{"model": "self-supervised image encoder", "dataset": "microscope photos of single blood and bone marrow cells", "train_examples": 194171, "image_size": 32, "crop_scale_min": 0.3, "horizontal_flip": true, "color_jitter": 0.4, "method": "simclr", "arch": "xception", "norm": "batchnorm", "activation": "relu", "depths": [2, 2, 3, 2], "kernel_size": 3, "stem": "deep", "widths": [160, 320, 640, 1280], "projector_hidden": 1024, "projector_out": 128, "projector_hidden_layers": 2, "temperature": 0.2, "init": "kaiming_normal", "residual_init": "none", "optimizer": "adamw", "lr": 0.0018, "beta1": 0.9, "beta2": 0.98, "eps": 1e-10, "grad_clip": 3.0, "gradient_centralization": true, "gradient_noise": 0.3, "ema_decay": 0.995, "steps": 3900, "batch_size": 128, "epochs": 2.6, "lr_schedule": "cosine", "final_lr_fraction": 0.01, "warmup_steps": 70, "weight_decay": 0.4}
Rows from block 4 of a small self-supervised image encoder, named by matrix and row number. Rows with one number belong to one channel. Each number is 200 + 20 x the weight over its row's rms, rounded and kept within 0 to 999. All counts start at 0. After the name is the row's rms in percent of the matrix's.
After each channel's rows are labels from the 100 images, of 14976, where the channel reaches its highest value: "top examples" is what is common among them. Only what is clearly more common there than usual is listed. The data: microscope photos of single blood and bone marrow cells. In brackets: how many of the 100.
# convs1: first pointwise conv (model.blocks.4.convs.1.weight, 640x320x1x1), inputs 0-106
# convs3: second pointwise conv (model.blocks.4.convs.3.weight, 640x640x1x1, transposed), outputs 0-106

convs1.247,094,229,193,181,189,199,179,201,215,190,214,200,211,208,158,169,220,206,207,178,188,171,183,208,229,189,184,177,189,189,200,175,167,219,208,203,219,171,219,200,229,192,194,187,190,182,195,214,205,207,206,184,232,199,177,204,175,169,171,171,208,189,257,165,253,185,195,153,206,206,189,233,204,225,226,199,212,216,212,203,191,206,179,180,196,189,220,195,253,200,223,193,202,216,175,243,201,250,208,227,183,195,198,205,198,192,206,208
convs3.247,098,190,214,220,188,218,230,201,190,179,200,178,198,201,205,226,225,220,186,246,198,185,206,215,202,219,170,228,174,199,223,194,193,170,195,217,214,192,186,180,214,199,204,183,201,165,186,212,196,191,181,226,240,195,183,231,198,203,178,184,206,173,220,188,205,216,234,200,171,181,228,148,207,192,188,190,197,170,218,225,204,191,244,211,203,210,202,228,174,218,199,198,214,196,184,194,215,202,151,199,205,243,173,182,203,192,226,193
top examples: cell type: segmented neutrophil (46)

convs1.442,089,200,214,222,192,199,187,206,205,150,203,213,193,172,225,198,205,192,232,196,231,188,202,228,168,226,198,205,235,210,197,188,202,222,202,200,212,157,205,218,173,218,206,195,193,213,171,214,229,185,189,204,219,196,188,206,192,225,177,215,197,246,228,245,171,231,178,206,197,198,232,200,187,195,175,192,218,187,204,183,174,210,202,197,216,187,202,206,228,218,153,185,207,201,208,190,203,172,220,201,177,182,216,208,188,184,210,179
convs3.442,094,199,215,199,214,145,186,174,204,187,203,226,146,193,220,195,191,231,184,209,217,204,211,204,193,215,244,207,179,209,205,182,182,209,202,215,206,174,204,173,206,179,201,208,206,217,200,186,209,217,253,186,193,189,228,188,215,193,214,200,222,209,207,206,193,196,176,200,233,202,206,214,218,213,212,179,196,171,179,190,178,192,195,192,163,156,237,181,205,244,165,209,220,244,194,177,169,262,209,205,191,188,189,189,185,185,181,245
top examples: cell type: artefact (30)

convs1.257,100,149,196,172,209,225,186,208,200,162,209,217,214,235,205,196,180,183,220,176,205,186,247,191,183,193,179,200,215,209,219,205,202,236,202,186,196,177,220,249,211,197,185,214,201,169,227,227,204,170,193,186,188,187,205,198,222,246,191,210,202,212,192,186,184,182,176,215,221,169,175,194,236,233,216,204,211,220,201,199,220,226,195,192,182,161,181,193,216,151,198,228,220,214,210,184,197,235,189,243,210,209,189,226,197,162,195,209
convs3.257,097,222,232,202,203,171,236,192,235,180,179,260,182,217,197,234,211,193,253,208,227,208,228,196,196,230,174,173,205,182,209,173,185,163,174,193,176,209,207,208,186,238,189,197,225,200,188,172,229,207,209,178,208,223,197,201,181,195,195,204,227,195,191,226,189,220,229,190,189,224,197,200,230,228,180,186,208,217,184,191,200,203,193,242,190,223,232,213,180,190,195,199,222,198,206,218,210,213,205,204,207,180,200,213,187,178,216,233
top examples: smear: peripheral blood (43)

convs1.409,107,210,201,210,180,220,186,205,188,229,195,203,156,195,215,206,228,214,228,208,184,175,174,142,179,222,164,184,187,173,182,229,230,184,224,240,215,203,209,198,203,191,201,220,204,214,213,166,163,238,187,214,241,211,204,220,203,202,197,182,186,228,180,187,247,189,227,217,204,222,192,204,148,224,228,151,187,208,207,174,220,166,217,210,210,183,184,227,200,209,189,180,202,173,193,180,169,251,210,232,210,225,180,200,212,177,242,184
convs3.409,098,241,211,189,205,209,175,192,201,168,213,213,213,230,165,162,174,205,194,243,209,228,180,220,201,197,214,180,191,228,214,194,198,193,192,202,219,174,219,178,220,243,214,178,215,185,180,182,188,190,246,189,233,211,228,182,190,200,207,205,207,204,176,208,206,215,179,196,253,205,215,175,186,200,225,198,164,181,192,203,190,211,201,216,175,220,223,222,189,176,205,194,202,205,147,158,207,256,172,169,205,204,188,193,168,185,209,220
top examples: cell type: segmented neutrophil (73)

convs1.108,098,194,209,175,218,193,209,200,199,193,187,239,190,178,220,234,188,204,208,175,207,213,193,205,224,169,227,222,199,203,201,237,227,171,189,224,211,184,203,183,188,244,218,202,208,231,206,226,205,193,208,208,183,235,237,194,190,180,200,206,226,208,201,225,177,191,211,215,173,179,206,218,250,192,241,182,197,212,191,237,169,180,224,198,179,202,204,215,240,206,220,235,173,179,199,218,210,218,211,183,193,230,210,217,165,172,202,251
convs3.108,097,192,236,221,220,195,212,197,227,220,235,167,170,185,175,227,196,195,189,246,215,164,218,178,230,200,190,233,196,177,208,208,214,217,239,206,213,182,193,195,193,227,201,190,196,183,205,239,180,196,232,207,221,216,199,204,187,204,209,164,214,223,202,237,210,221,162,241,194,178,178,210,208,200,196,219,219,194,180,223,227,230,194,220,147,225,213,213,220,215,195,203,196,181,191,198,154,214,219,190,211,194,185,184,154,178,235,187
top examples: cell type: erythroblast (41)

convs1.368,101,172,203,186,193,206,197,194,203,187,195,184,196,188,176,202,189,199,189,173,184,163,215,224,174,192,220,218,194,224,155,187,203,218,198,216,180,219,182,193,200,206,201,207,194,179,198,174,232,193,239,199,216,217,176,194,196,206,212,182,184,175,185,175,216,254,159,167,210,211,233,187,203,231,176,219,196,248,225,173,216,206,214,220,218,197,224,191,201,212,231,214,212,191,209,204,195,217,199,215,212,180,217,190,207,210,197,215
convs3.368,104,186,175,177,217,200,194,240,215,247,199,173,195,187,224,223,220,195,210,198,192,209,206,223,199,214,188,197,202,157,200,222,181,193,179,211,187,167,152,216,213,222,198,224,192,192,193,212,227,173,240,184,190,205,222,197,167,209,197,201,196,204,190,219,178,257,187,215,205,209,197,198,193,174,200,194,196,187,207,220,216,196,183,179,251,167,185,227,175,204,170,216,215,194,212,198,216,230,236,232,158,182,204,168,180,178,193,188
top examples: smear: peripheral blood (47); cell type: erythroblast (37)

convs1.407,096,245,179,186,206,195,186,188,169,196,208,203,189,198,221,157,198,177,221,178,183,232,235,181,215,222,227,189,211,213,201,200,186,194,201,235,221,206,175,200,174,190,167,204,218,244,197,196,221,196,207,191,189,192,201,194,206,184,194,148,178,224,236,161,221,223,176,176,215,184,176,205,225,240,190,210,230,222,209,214,195,213,193,187,186,195,187,189,209,207,231,190,206,191,191,215,229,178,174,210,201,207,191,199,221,215,227,174
convs3.407,100,166,202,221,195,193,177,206,166,197,195,196,229,186,205,194,202,220,183,226,178,218,195,197,206,231,243,195,243,197,215,213,165,187,187,195,195,219,189,215,205,205,227,174,191,205,193,200,193,175,231,212,190,193,188,188,204,191,214,182,211,201,184,229,196,198,211,145,216,211,204,227,182,241,187,196,205,203,181,183,199,202,179,203,203,200,161,212,181,202,228,180,219,184,200,185,203,213,244,160,169,215,181,227,199,245,228,182
top examples: cell type: erythroblast (52)

convs1.539,098,203,154,201,210,190,175,206,222,206,238,203,206,192,186,210,209,207,218,181,181,205,186,206,210,177,243,206,233,219,169,197,190,168,189,187,192,170,122,228,208,191,206,193,201,208,204,183,199,203,195,193,172,196,182,241,202,148,196,232,187,184,178,189,207,194,250,205,191,212,185,168,184,217,184,225,190,237,209,189,195,205,218,209,214,195,205,228,192,198,187,179,165,204,163,153,187,170,204,196,199,191,202,219,212,192,198,212
convs3.539,099,236,164,253,212,197,188,232,165,212,237,201,169,187,195,225,213,219,204,201,180,195,209,224,196,195,217,198,227,212,213,237,225,216,181,219,208,204,209,146,181,181,207,198,226,200,184,241,228,179,235,192,196,217,195,188,199,176,217,197,162,202,190,209,218,203,186,209,213,196,218,182,178,187,207,168,214,205,164,226,230,172,215,195,195,182,201,212,210,227,211,190,227,190,226,242,163,187,205,181,188,184,233,177,193,181,239,183
top examples: cell type: erythroblast (33)

convs1.294,102,181,215,182,188,219,198,196,198,199,178,178,205,253,213,228,208,166,205,182,223,214,186,192,202,211,206,218,188,190,202,197,204,236,175,217,180,173,191,190,198,223,234,190,189,210,201,180,213,206,185,207,199,177,187,192,228,214,232,185,223,213,185,189,167,222,205,217,170,199,179,186,237,186,225,168,176,188,214,210,224,219,207,212,195,215,227,205,207,207,201,198,213,209,158,227,158,195,154,182,235,220,197,207,175,192,177,212
convs3.294,102,219,190,178,214,206,235,199,239,195,206,184,219,198,177,190,217,187,194,246,188,188,182,231,238,206,164,208,160,248,221,191,164,185,203,211,236,222,175,194,209,239,183,221,221,235,226,205,210,224,215,232,240,219,191,219,188,196,200,170,222,209,204,164,193,218,222,186,182,231,152,192,222,181,193,191,173,216,174,198,194,203,232,218,216,233,207,201,186,220,174,173,170,168,218,193,193,196,190,203,197,188,207,185,166,197,182,205
top examples: cell type: artefact (28)

convs1.224,106,195,198,225,240,207,191,169,210,239,208,207,202,175,170,205,229,192,229,195,214,162,176,172,201,203,166,209,236,229,233,233,220,190,223,198,209,214,203,163,176,193,186,229,175,199,203,210,249,201,264,225,209,185,206,219,185,204,197,194,189,220,197,203,144,204,166,200,229,217,192,223,195,219,202,197,189,206,172,161,187,201,216,216,216,196,195,195,180,235,235,191,191,220,211,211,215,229,189,215,179,204,194,203,203,192,198,197
convs3.224,106,191,199,231,213,203,222,209,168,197,216,196,204,196,167,207,175,200,193,204,214,186,240,224,248,189,230,172,211,199,177,196,216,150,253,250,218,201,211,222,181,182,224,200,191,215,163,244,227,179,215,190,208,192,194,214,241,165,194,190,167,159,181,176,208,196,202,205,204,199,214,245,192,200,174,187,200,180,176,200,203,187,227,181,160,189,203,166,203,189,234,215,201,221,203,215,247,207,166,168,174,203,160,195,219,167,209,234
top examples: cell type: segmented neutrophil (45)

convs1.104,099,180,218,204,195,238,199,213,216,189,229,216,218,256,189,183,206,235,207,213,225,209,197,202,205,200,186,205,207,219,205,175,197,169,221,187,169,203,216,190,218,232,187,159,228,215,183,207,205,204,199,197,209,213,178,156,218,223,167,234,179,231,161,246,184,222,195,192,199,206,182,186,197,181,222,196,203,215,208,184,182,207,262,200,204,173,184,207,194,206,209,203,178,163,202,227,187,161,223,158,198,216,216,182,202,206,218,221
convs3.104,103,177,216,224,205,195,198,196,215,221,169,164,206,203,200,230,235,165,224,210,217,215,196,198,187,210,219,211,188,214,214,173,203,205,224,201,178,235,236,211,194,232,203,209,229,203,204,203,229,221,184,215,232,201,223,228,204,193,183,210,168,195,220,244,194,214,196,234,227,173,205,194,223,199,174,239,219,199,208,186,173,214,249,191,178,201,201,173,200,175,211,171,238,194,163,177,143,194,214,206,197,190,243,161,249,199,208,210
top examples: cell type: lymphocyte (38)

convs1.165,097,218,190,211,220,205,222,205,210,207,207,168,216,220,185,220,193,216,213,200,210,218,227,205,174,151,219,188,209,205,196,195,174,208,180,198,219,201,209,179,226,177,199,214,227,196,172,213,191,193,182,205,199,212,205,234,203,204,219,225,198,207,257,194,194,188,243,194,153,213,181,203,195,215,172,189,184,188,191,201,248,203,187,178,192,154,232,231,208,208,196,171,168,207,179,161,177,234,171,196,192,201,174,207,219,187,209,221
convs3.165,102,180,182,206,189,169,206,194,193,202,182,174,195,155,148,185,198,186,224,203,235,180,222,199,191,182,220,213,192,206,206,180,195,192,196,201,173,238,218,185,234,204,213,239,184,208,212,209,210,214,178,216,193,206,188,196,193,213,211,149,223,216,216,197,209,213,215,210,188,203,206,224,228,189,228,221,159,217,166,218,219,189,194,205,216,188,223,221,200,192,208,194,196,176,196,210,153,201,217,197,177,195,220,150,201,200,178,209
top examples: cell type: segmented neutrophil (50)

convs1.111,104,213,158,185,212,179,173,224,237,191,189,202,164,233,172,185,167,205,175,225,214,207,213,191,201,227,170,197,190,190,211,175,167,173,216,193,241,196,211,208,186,195,210,201,225,202,209,202,192,200,198,175,243,186,216,211,179,228,216,184,195,218,213,231,202,165,174,168,204,157,196,234,215,225,180,186,210,230,173,196,215,160,211,201,162,186,186,187,225,225,209,177,210,200,221,190,192,218,181,195,197,200,178,203,178,196,213,200
convs3.111,099,180,220,230,212,209,203,195,182,171,165,201,219,205,193,205,184,156,206,198,191,194,178,214,204,175,177,205,218,238,201,226,242,190,170,193,158,216,204,210,218,170,202,236,150,172,168,183,177,172,215,188,204,186,222,182,193,223,179,208,198,238,206,191,170,207,174,185,201,208,156,194,218,165,219,177,190,207,226,211,160,169,169,243,188,179,182,214,178,196,186,192,226,221,187,191,206,215,223,214,175,185,179,209,192,153,173,219
top examples: cell type: blast (28)

convs1.197,107,193,190,177,213,193,244,253,185,166,222,180,197,229,231,226,196,250,232,179,159,202,201,198,216,220,202,203,223,227,209,207,224,205,181,203,151,215,176,199,179,181,161,184,204,220,176,182,214,210,167,196,183,182,212,170,176,162,190,209,228,179,173,203,234,206,233,204,195,203,192,198,207,214,208,201,221,212,209,172,226,231,178,271,223,190,199,199,211,200,207,238,172,192,184,205,204,184,209,205,191,219,201,166,202,215,215,206
convs3.197,104,190,185,211,182,186,220,199,209,215,176,190,218,170,166,212,215,180,188,173,170,224,178,246,230,179,193,181,212,188,139,194,196,193,200,231,184,177,183,210,170,218,223,195,186,215,189,224,208,166,225,193,224,200,190,218,156,178,218,231,224,194,212,182,229,222,214,220,198,193,200,195,198,259,191,184,195,185,228,196,237,171,216,194,186,219,219,198,219,213,199,216,167,192,222,211,181,199,198,210,220,218,196,197,191,195,204,204
top examples: cell type: segmented neutrophil (42); cell type: lymphocyte (34)

convs1.130,099,230,215,218,173,238,206,188,176,171,184,209,216,205,177,177,207,197,187,201,212,227,221,210,231,216,168,202,220,234,161,198,238,210,201,227,222,208,207,150,161,175,203,189,199,223,182,165,196,208,198,206,190,205,204,218,157,195,221,192,201,211,216,209,161,171,194,189,201,196,210,200,231,190,208,179,204,200,205,188,183,239,213,250,231,203,196,195,256,195,171,224,202,185,206,217,183,189,186,177,188,160,205,186,189,174,184,198
convs3.130,099,227,172,196,203,173,202,198,228,202,186,172,202,165,187,185,177,239,188,219,211,186,187,193,196,223,214,158,226,159,186,190,208,169,194,223,219,227,228,227,185,218,190,209,208,183,198,201,191,216,205,195,193,176,204,195,160,154,206,173,198,183,206,181,214,203,186,206,190,214,197,183,175,165,241,201,208,221,209,195,201,189,175,202,201,200,166,206,169,165,211,187,205,180,211,208,203,181,214,216,181,187,232,193,173,185,165,200
top examples: cell type: lymphocyte (62)

convs1.160,095,224,194,208,204,161,205,215,213,200,197,210,153,179,217,254,219,212,196,203,193,212,189,188,208,210,178,228,208,212,201,185,201,208,223,187,185,190,222,190,213,220,207,207,160,205,169,205,198,188,180,191,206,203,201,215,212,200,205,208,197,212,213,195,172,184,212,190,192,170,191,244,182,189,171,213,192,197,177,204,247,183,181,199,206,180,202,205,190,208,205,192,171,205,223,174,205,183,199,228,216,149,182,221,194,178,210,165
convs3.160,098,210,207,215,206,170,204,201,187,216,163,181,207,214,175,207,164,163,196,190,219,215,174,184,175,189,203,207,215,221,199,193,204,196,220,189,229,168,222,197,226,216,167,176,219,196,180,229,192,191,211,198,193,192,150,192,191,212,203,149,247,168,211,179,182,177,211,204,201,178,204,185,181,211,189,183,178,234,190,219,202,169,172,240,207,196,228,201,185,204,211,211,171,185,183,209,183,205,148,228,181,239,201,180,210,193,213,209
top examples: cell type: blast (28)

convs1.166,102,182,198,206,216,207,232,197,180,209,183,219,203,203,204,216,207,233,174,173,183,209,207,206,213,190,182,199,210,233,198,210,200,162,195,207,188,194,200,225,192,208,233,163,193,196,201,190,234,205,210,204,194,213,176,201,204,205,234,238,190,205,182,180,215,223,230,205,179,199,236,184,254,219,231,175,205,199,185,210,174,222,213,224,230,190,220,208,238,176,207,183,219,203,216,259,227,197,182,192,163,181,207,222,216,201,156,205
convs3.166,094,176,198,214,201,245,223,209,224,223,163,210,171,188,199,199,173,229,219,211,190,198,190,163,213,201,182,179,192,229,204,241,204,172,245,212,204,190,194,156,189,208,192,166,172,211,193,214,202,162,193,161,228,174,192,170,211,221,202,167,216,181,196,189,204,190,199,217,214,175,186,218,217,189,199,184,159,170,210,196,198,241,184,226,221,219,217,164,200,239,164,207,235,187,208,207,196,230,201,206,209,180,224,194,218,215,198,186
top examples: cell type: erythroblast (82)

convs1.233,098,223,235,190,209,171,199,188,214,197,202,234,189,200,194,214,191,197,215,177,205,179,212,206,189,192,230,217,205,176,201,180,204,213,183,211,204,188,217,201,226,191,216,199,196,174,173,208,206,175,175,207,197,179,176,232,230,212,199,210,197,205,230,220,184,183,220,177,166,206,216,190,238,200,171,173,179,170,239,220,216,200,207,189,221,201,222,212,223,215,202,199,230,202,198,204,191,208,192,204,217,214,196,165,189,226,185,203
convs3.233,096,198,232,196,199,180,178,197,189,195,197,212,208,199,191,235,207,186,155,186,203,201,194,224,216,198,195,205,216,235,195,202,218,256,211,194,183,187,219,213,229,205,209,195,194,185,201,197,182,187,216,179,188,197,190,198,220,189,190,201,216,187,199,187,200,217,178,227,172,195,224,213,206,197,195,176,209,180,210,219,198,222,223,187,216,188,177,200,210,183,162,216,202,194,189,225,184,188,197,189,222,231,164,204,184,209,168,184
top examples: cell type: promyelocyte (28)

convs1.308,097,236,235,183,163,200,264,170,232,170,227,205,196,209,168,209,193,209,173,200,202,171,193,196,175,175,192,208,191,236,209,215,173,208,220,175,193,215,194,216,203,206,209,217,210,232,233,196,257,199,233,200,159,200,203,208,204,227,214,201,224,194,210,179,183,233,193,171,173,192,193,200,201,213,202,255,203,253,217,192,204,209,186,222,215,204,177,200,187,198,170,179,201,150,194,169,198,186,189,195,198,200,201,210,176,186,226,188
convs3.308,101,183,205,214,206,207,209,216,260,215,202,169,213,213,218,222,184,212,209,180,195,207,160,207,166,181,225,215,219,212,216,184,179,211,177,186,227,206,152,180,208,221,203,210,208,210,218,183,218,183,236,217,191,168,159,193,218,197,207,195,209,196,209,205,184,188,220,198,171,186,232,205,208,228,177,173,223,218,199,225,228,207,199,202,187,203,190,206,216,214,184,204,182,213,202,196,226,225,203,216,197,232,215,201,213,182,191,210
top examples: cell type: erythroblast (72)

convs1.284,100,245,164,218,214,218,217,234,176,208,147,233,214,193,199,200,208,224,188,211,215,177,214,233,188,184,195,215,203,203,192,220,230,200,222,247,198,205,220,176,192,193,225,223,185,178,204,174,196,206,187,198,236,194,215,221,203,190,223,226,197,186,218,168,189,199,149,181,219,225,247,219,167,207,196,206,223,210,214,221,210,206,205,230,200,191,177,151,176,197,131,203,242,201,191,182,213,221,235,237,171,158,200,173,203,198,188,206
convs3.284,099,191,183,198,217,209,190,185,214,203,226,203,209,209,210,231,194,213,202,196,168,228,235,182,204,163,190,228,214,166,207,214,201,224,184,201,195,162,194,170,214,186,200,192,184,173,218,217,214,172,188,217,188,209,203,201,192,180,171,198,188,219,212,230,171,221,167,223,208,192,219,215,232,188,205,199,203,197,191,185,190,201,216,180,213,197,233,224,194,175,190,179,202,240,215,208,223,168,245,196,226,189,242,196,175,191,197,229
top examples: cell type: lymphocyte (49)

convs1.200,105,208,206,200,196,184,217,213,187,194,204,214,189,199,236,208,212,187,172,222,188,209,197,170,224,208,201,206,186,209,138,215,252,189,218,169,226,169,238,213,213,199,215,192,202,199,173,194,216,173,210,195,187,227,196,223,218,181,213,224,195,191,205,208,187,179,168,201,224,211,221,187,176,188,176,213,209,165,194,246,208,191,179,226,196,197,178,175,209,208,187,201,202,183,210,167,185,170,224,169,196,211,187,214,186,183,190,195
convs3.200,101,161,171,177,192,225,225,201,226,210,178,179,229,196,181,171,188,182,176,184,164,219,176,154,165,209,170,189,222,174,176,181,195,207,214,189,211,197,183,192,211,220,195,223,163,211,180,201,142,213,170,170,210,204,206,191,215,188,228,140,206,216,194,174,187,209,174,214,190,229,207,221,183,170,224,217,206,179,185,199,204,192,200,204,194,214,179,168,217,214,210,212,188,200,194,214,219,196,208,227,189,169,198,182,191,214,178,248
top examples: cell type: lymphocyte (34)

convs1.192,102,191,213,227,203,220,236,218,189,202,198,212,188,191,206,186,196,195,194,227,245,206,227,187,172,224,205,229,222,227,203,252,193,189,178,200,209,213,207,195,230,175,220,222,177,171,182,204,202,187,223,208,173,217,211,182,223,223,190,207,200,163,190,194,186,203,178,194,196,202,179,182,252,212,222,173,201,225,232,227,207,216,225,207,179,194,165,172,192,187,210,186,223,200,202,216,161,164,219,238,179,155,187,183,196,180,217,193
convs3.192,099,215,198,156,174,202,205,205,183,196,213,233,227,215,204,214,189,176,204,191,194,190,199,223,212,196,204,203,161,212,201,151,187,173,182,211,173,199,196,184,239,204,171,176,183,187,211,180,210,198,157,185,196,194,178,219,221,197,222,193,180,215,216,218,181,188,214,193,211,217,190,206,218,207,186,210,173,182,192,175,197,206,192,221,191,232,193,213,209,204,166,195,239,232,193,178,212,243,179,200,209,195,176,187,218,184,218,198
top examples: smear: peripheral blood (37)

convs1.75,097,157,207,209,224,225,236,221,185,175,208,208,176,224,208,221,197,221,228,165,193,211,187,208,186,198,206,220,211,209,199,206,177,188,234,181,202,187,169,219,163,222,170,209,174,202,229,183,186,234,180,167,197,181,187,166,191,214,205,219,162,195,195,196,204,221,170,208,225,189,182,158,247,198,190,214,195,202,229,178,216,235,167,193,232,208,192,177,157,186,178,208,213,214,210,220,168,238,193,196,195,188,172,209,214,205,167,195
convs3.75,099,208,169,199,197,163,205,218,208,199,195,195,211,205,178,207,240,236,169,163,233,178,189,229,217,219,208,203,213,198,181,203,231,226,165,196,205,181,190,207,214,208,163,183,222,240,208,246,245,199,200,202,249,191,191,191,179,235,216,224,187,206,211,192,226,207,197,173,227,182,220,194,227,188,195,211,224,205,231,193,195,220,194,225,186,146,198,158,200,210,183,213,224,158,179,228,201,228,181,204,188,184,211,195,197,193,187,190
top examples: smear: peripheral blood (52)

convs1.569,098,214,171,193,186,215,218,174,195,216,208,180,183,200,195,191,192,219,171,205,222,178,199,208,221,173,195,192,221,199,205,180,200,160,189,216,166,169,188,216,203,185,224,212,182,182,182,223,207,207,174,166,194,201,238,185,204,205,198,165,192,190,186,165,204,197,185,198,220,210,206,209,151,188,194,233,198,212,187,205,170,196,204,188,188,188,185,236,188,213,199,159,200,194,186,196,195,197,194,180,235,223,200,200,210,196,168,161
convs3.569,101,204,184,198,201,228,221,204,143,200,168,196,219,187,206,224,192,190,188,205,210,172,230,207,180,187,187,221,164,173,198,176,160,205,198,229,195,196,227,224,185,232,198,191,204,198,185,238,221,222,202,187,195,196,189,210,176,217,182,186,220,201,225,174,219,175,186,180,218,203,198,193,206,219,216,211,210,163,246,214,216,225,252,195,270,194,209,179,214,176,189,178,204,190,220,194,162,196,215,156,236,210,195,213,214,201,166,195
top examples: cell type: lymphocyte (53)

convs1.35,095,157,207,191,248,204,221,204,227,168,228,169,183,173,211,199,207,218,191,214,225,209,227,172,206,180,188,200,182,220,205,207,169,175,196,199,217,160,161,203,215,211,228,228,203,188,223,201,217,227,186,205,185,231,214,184,197,217,197,168,187,165,194,206,199,212,197,191,192,228,224,209,228,178,183,221,194,227,182,225,195,194,202,183,194,217,221,181,195,214,191,203,242,205,224,234,182,192,212,243,180,215,221,202,224,198,213,244
convs3.35,097,192,208,210,191,169,205,209,228,169,166,191,212,190,218,222,216,230,204,175,195,205,179,191,231,187,213,194,202,217,189,198,216,214,218,215,190,192,229,196,188,221,208,221,188,217,211,193,194,210,174,191,216,160,183,210,208,231,190,209,176,229,176,187,213,222,221,213,164,214,211,229,191,206,194,189,231,219,187,183,225,185,210,200,230,191,196,208,184,221,220,183,228,224,196,209,176,178,173,232,199,183,208,210,178,201,166,205
top examples: cell type: lymphocyte (47)

convs1.45,094,231,177,188,198,135,187,171,175,174,227,224,207,172,210,212,203,190,185,206,188,192,193,192,227,200,233,185,202,180,187,215,204,197,179,200,206,167,192,233,173,209,172,206,142,147,205,209,236,204,205,211,185,214,209,200,196,184,217,203,209,179,179,196,228,207,200,201,222,175,222,192,212,195,234,204,203,196,185,216,172,166,221,181,217,217,138,170,200,196,177,211,195,214,218,195,149,191,184,199,198,207,174,202,184,208,190,165
convs3.45,102,225,195,221,183,203,190,187,194,218,172,178,233,217,181,224,181,207,203,207,189,189,178,192,189,160,202,209,190,188,207,206,193,184,168,213,181,199,208,194,206,186,201,186,199,188,190,198,192,217,190,170,189,190,208,210,208,177,197,183,192,193,198,179,216,192,208,217,208,212,206,192,209,236,224,247,187,190,239,216,211,178,211,185,195,212,208,226,208,211,189,216,202,183,254,204,210,211,187,206,214,178,217,187,186,220,171,189
top examples: smear: peripheral blood (70)

convs1.70,102,168,227,201,233,193,179,205,232,189,258,208,186,182,193,194,219,213,195,230,211,167,220,185,210,184,202,215,230,194,231,197,215,188,197,165,184,193,186,229,178,190,159,200,182,186,209,218,192,207,229,196,211,195,198,196,187,210,221,191,172,213,197,202,186,232,180,206,214,249,164,181,210,231,217,209,170,223,185,195,195,219,177,203,214,194,198,246,184,170,204,210,206,204,191,204,187,188,171,168,201,183,213,215,218,181,220,241
convs3.70,100,216,205,202,235,207,205,181,183,197,202,183,218,175,179,203,215,188,207,188,204,234,219,185,169,211,215,217,186,211,179,200,217,149,166,181,212,195,235,188,170,230,207,226,203,191,213,209,191,186,173,214,220,203,234,168,211,193,208,202,239,206,224,166,188,185,210,182,208,194,194,202,191,226,202,227,213,183,216,181,228,182,186,199,177,202,234,202,213,168,204,211,226,186,181,221,224,223,199,221,234,187,237,184,197,224,225,211
top examples: smear: peripheral blood (37)

convs1.558,104,214,217,178,157,191,207,207,171,191,180,178,193,240,227,212,190,233,228,179,199,185,240,224,201,201,215,205,212,194,188,224,212,197,217,201,199,168,195,188,209,204,189,196,186,184,202,213,201,203,159,178,195,212,188,220,214,185,167,212,206,202,177,184,207,218,218,196,232,186,209,197,228,171,214,217,221,204,193,207,221,191,221,164,208,236,199,225,206,188,208,195,199,230,236,219,177,194,194,160,190,214,183,204,240,185,211,185
convs3.558,099,180,192,230,206,204,196,214,229,168,189,193,225,215,227,179,215,196,240,215,195,146,206,211,171,211,173,209,209,174,215,201,195,187,195,178,188,167,235,174,212,202,224,183,186,168,177,188,198,213,181,207,204,210,192,195,171,172,229,179,197,211,177,236,186,217,242,201,226,198,238,192,189,200,183,212,220,190,191,191,203,222,188,163,190,215,209,202,199,190,182,191,196,209,179,182,171,177,207,216,173,191,228,169,191,211,251,187
top examples: smear: peripheral blood (45)

convs1.113,104,232,189,183,203,172,232,185,210,223,187,214,194,213,180,186,195,201,205,181,201,215,206,176,211,176,161,219,177,171,184,184,219,220,212,185,184,236,205,213,184,202,175,225,172,217,203,207,159,187,192,193,206,187,187,227,234,207,168,209,173,205,183,191,187,193,211,207,188,203,180,190,181,204,198,202,203,176,188,167,176,220,218,186,279,198,179,231,175,225,209,168,210,182,199,188,187,213,185,208,233,208,207,237,231,204,157,221
convs3.113,099,186,195,191,211,173,189,213,190,186,205,229,201,224,166,191,183,189,178,231,220,235,206,200,196,193,191,194,196,248,192,191,183,219,186,195,186,185,188,184,195,196,209,187,214,183,214,213,203,216,206,203,186,191,203,212,201,183,204,159,190,185,163,203,170,227,196,218,198,201,206,204,233,242,223,159,190,230,195,183,207,207,217,213,206,170,192,215,196,207,220,195,203,187,176,143,192,209,199,223,191,178,194,252,199,185,201,197
top examples: cell type: segmented neutrophil (47)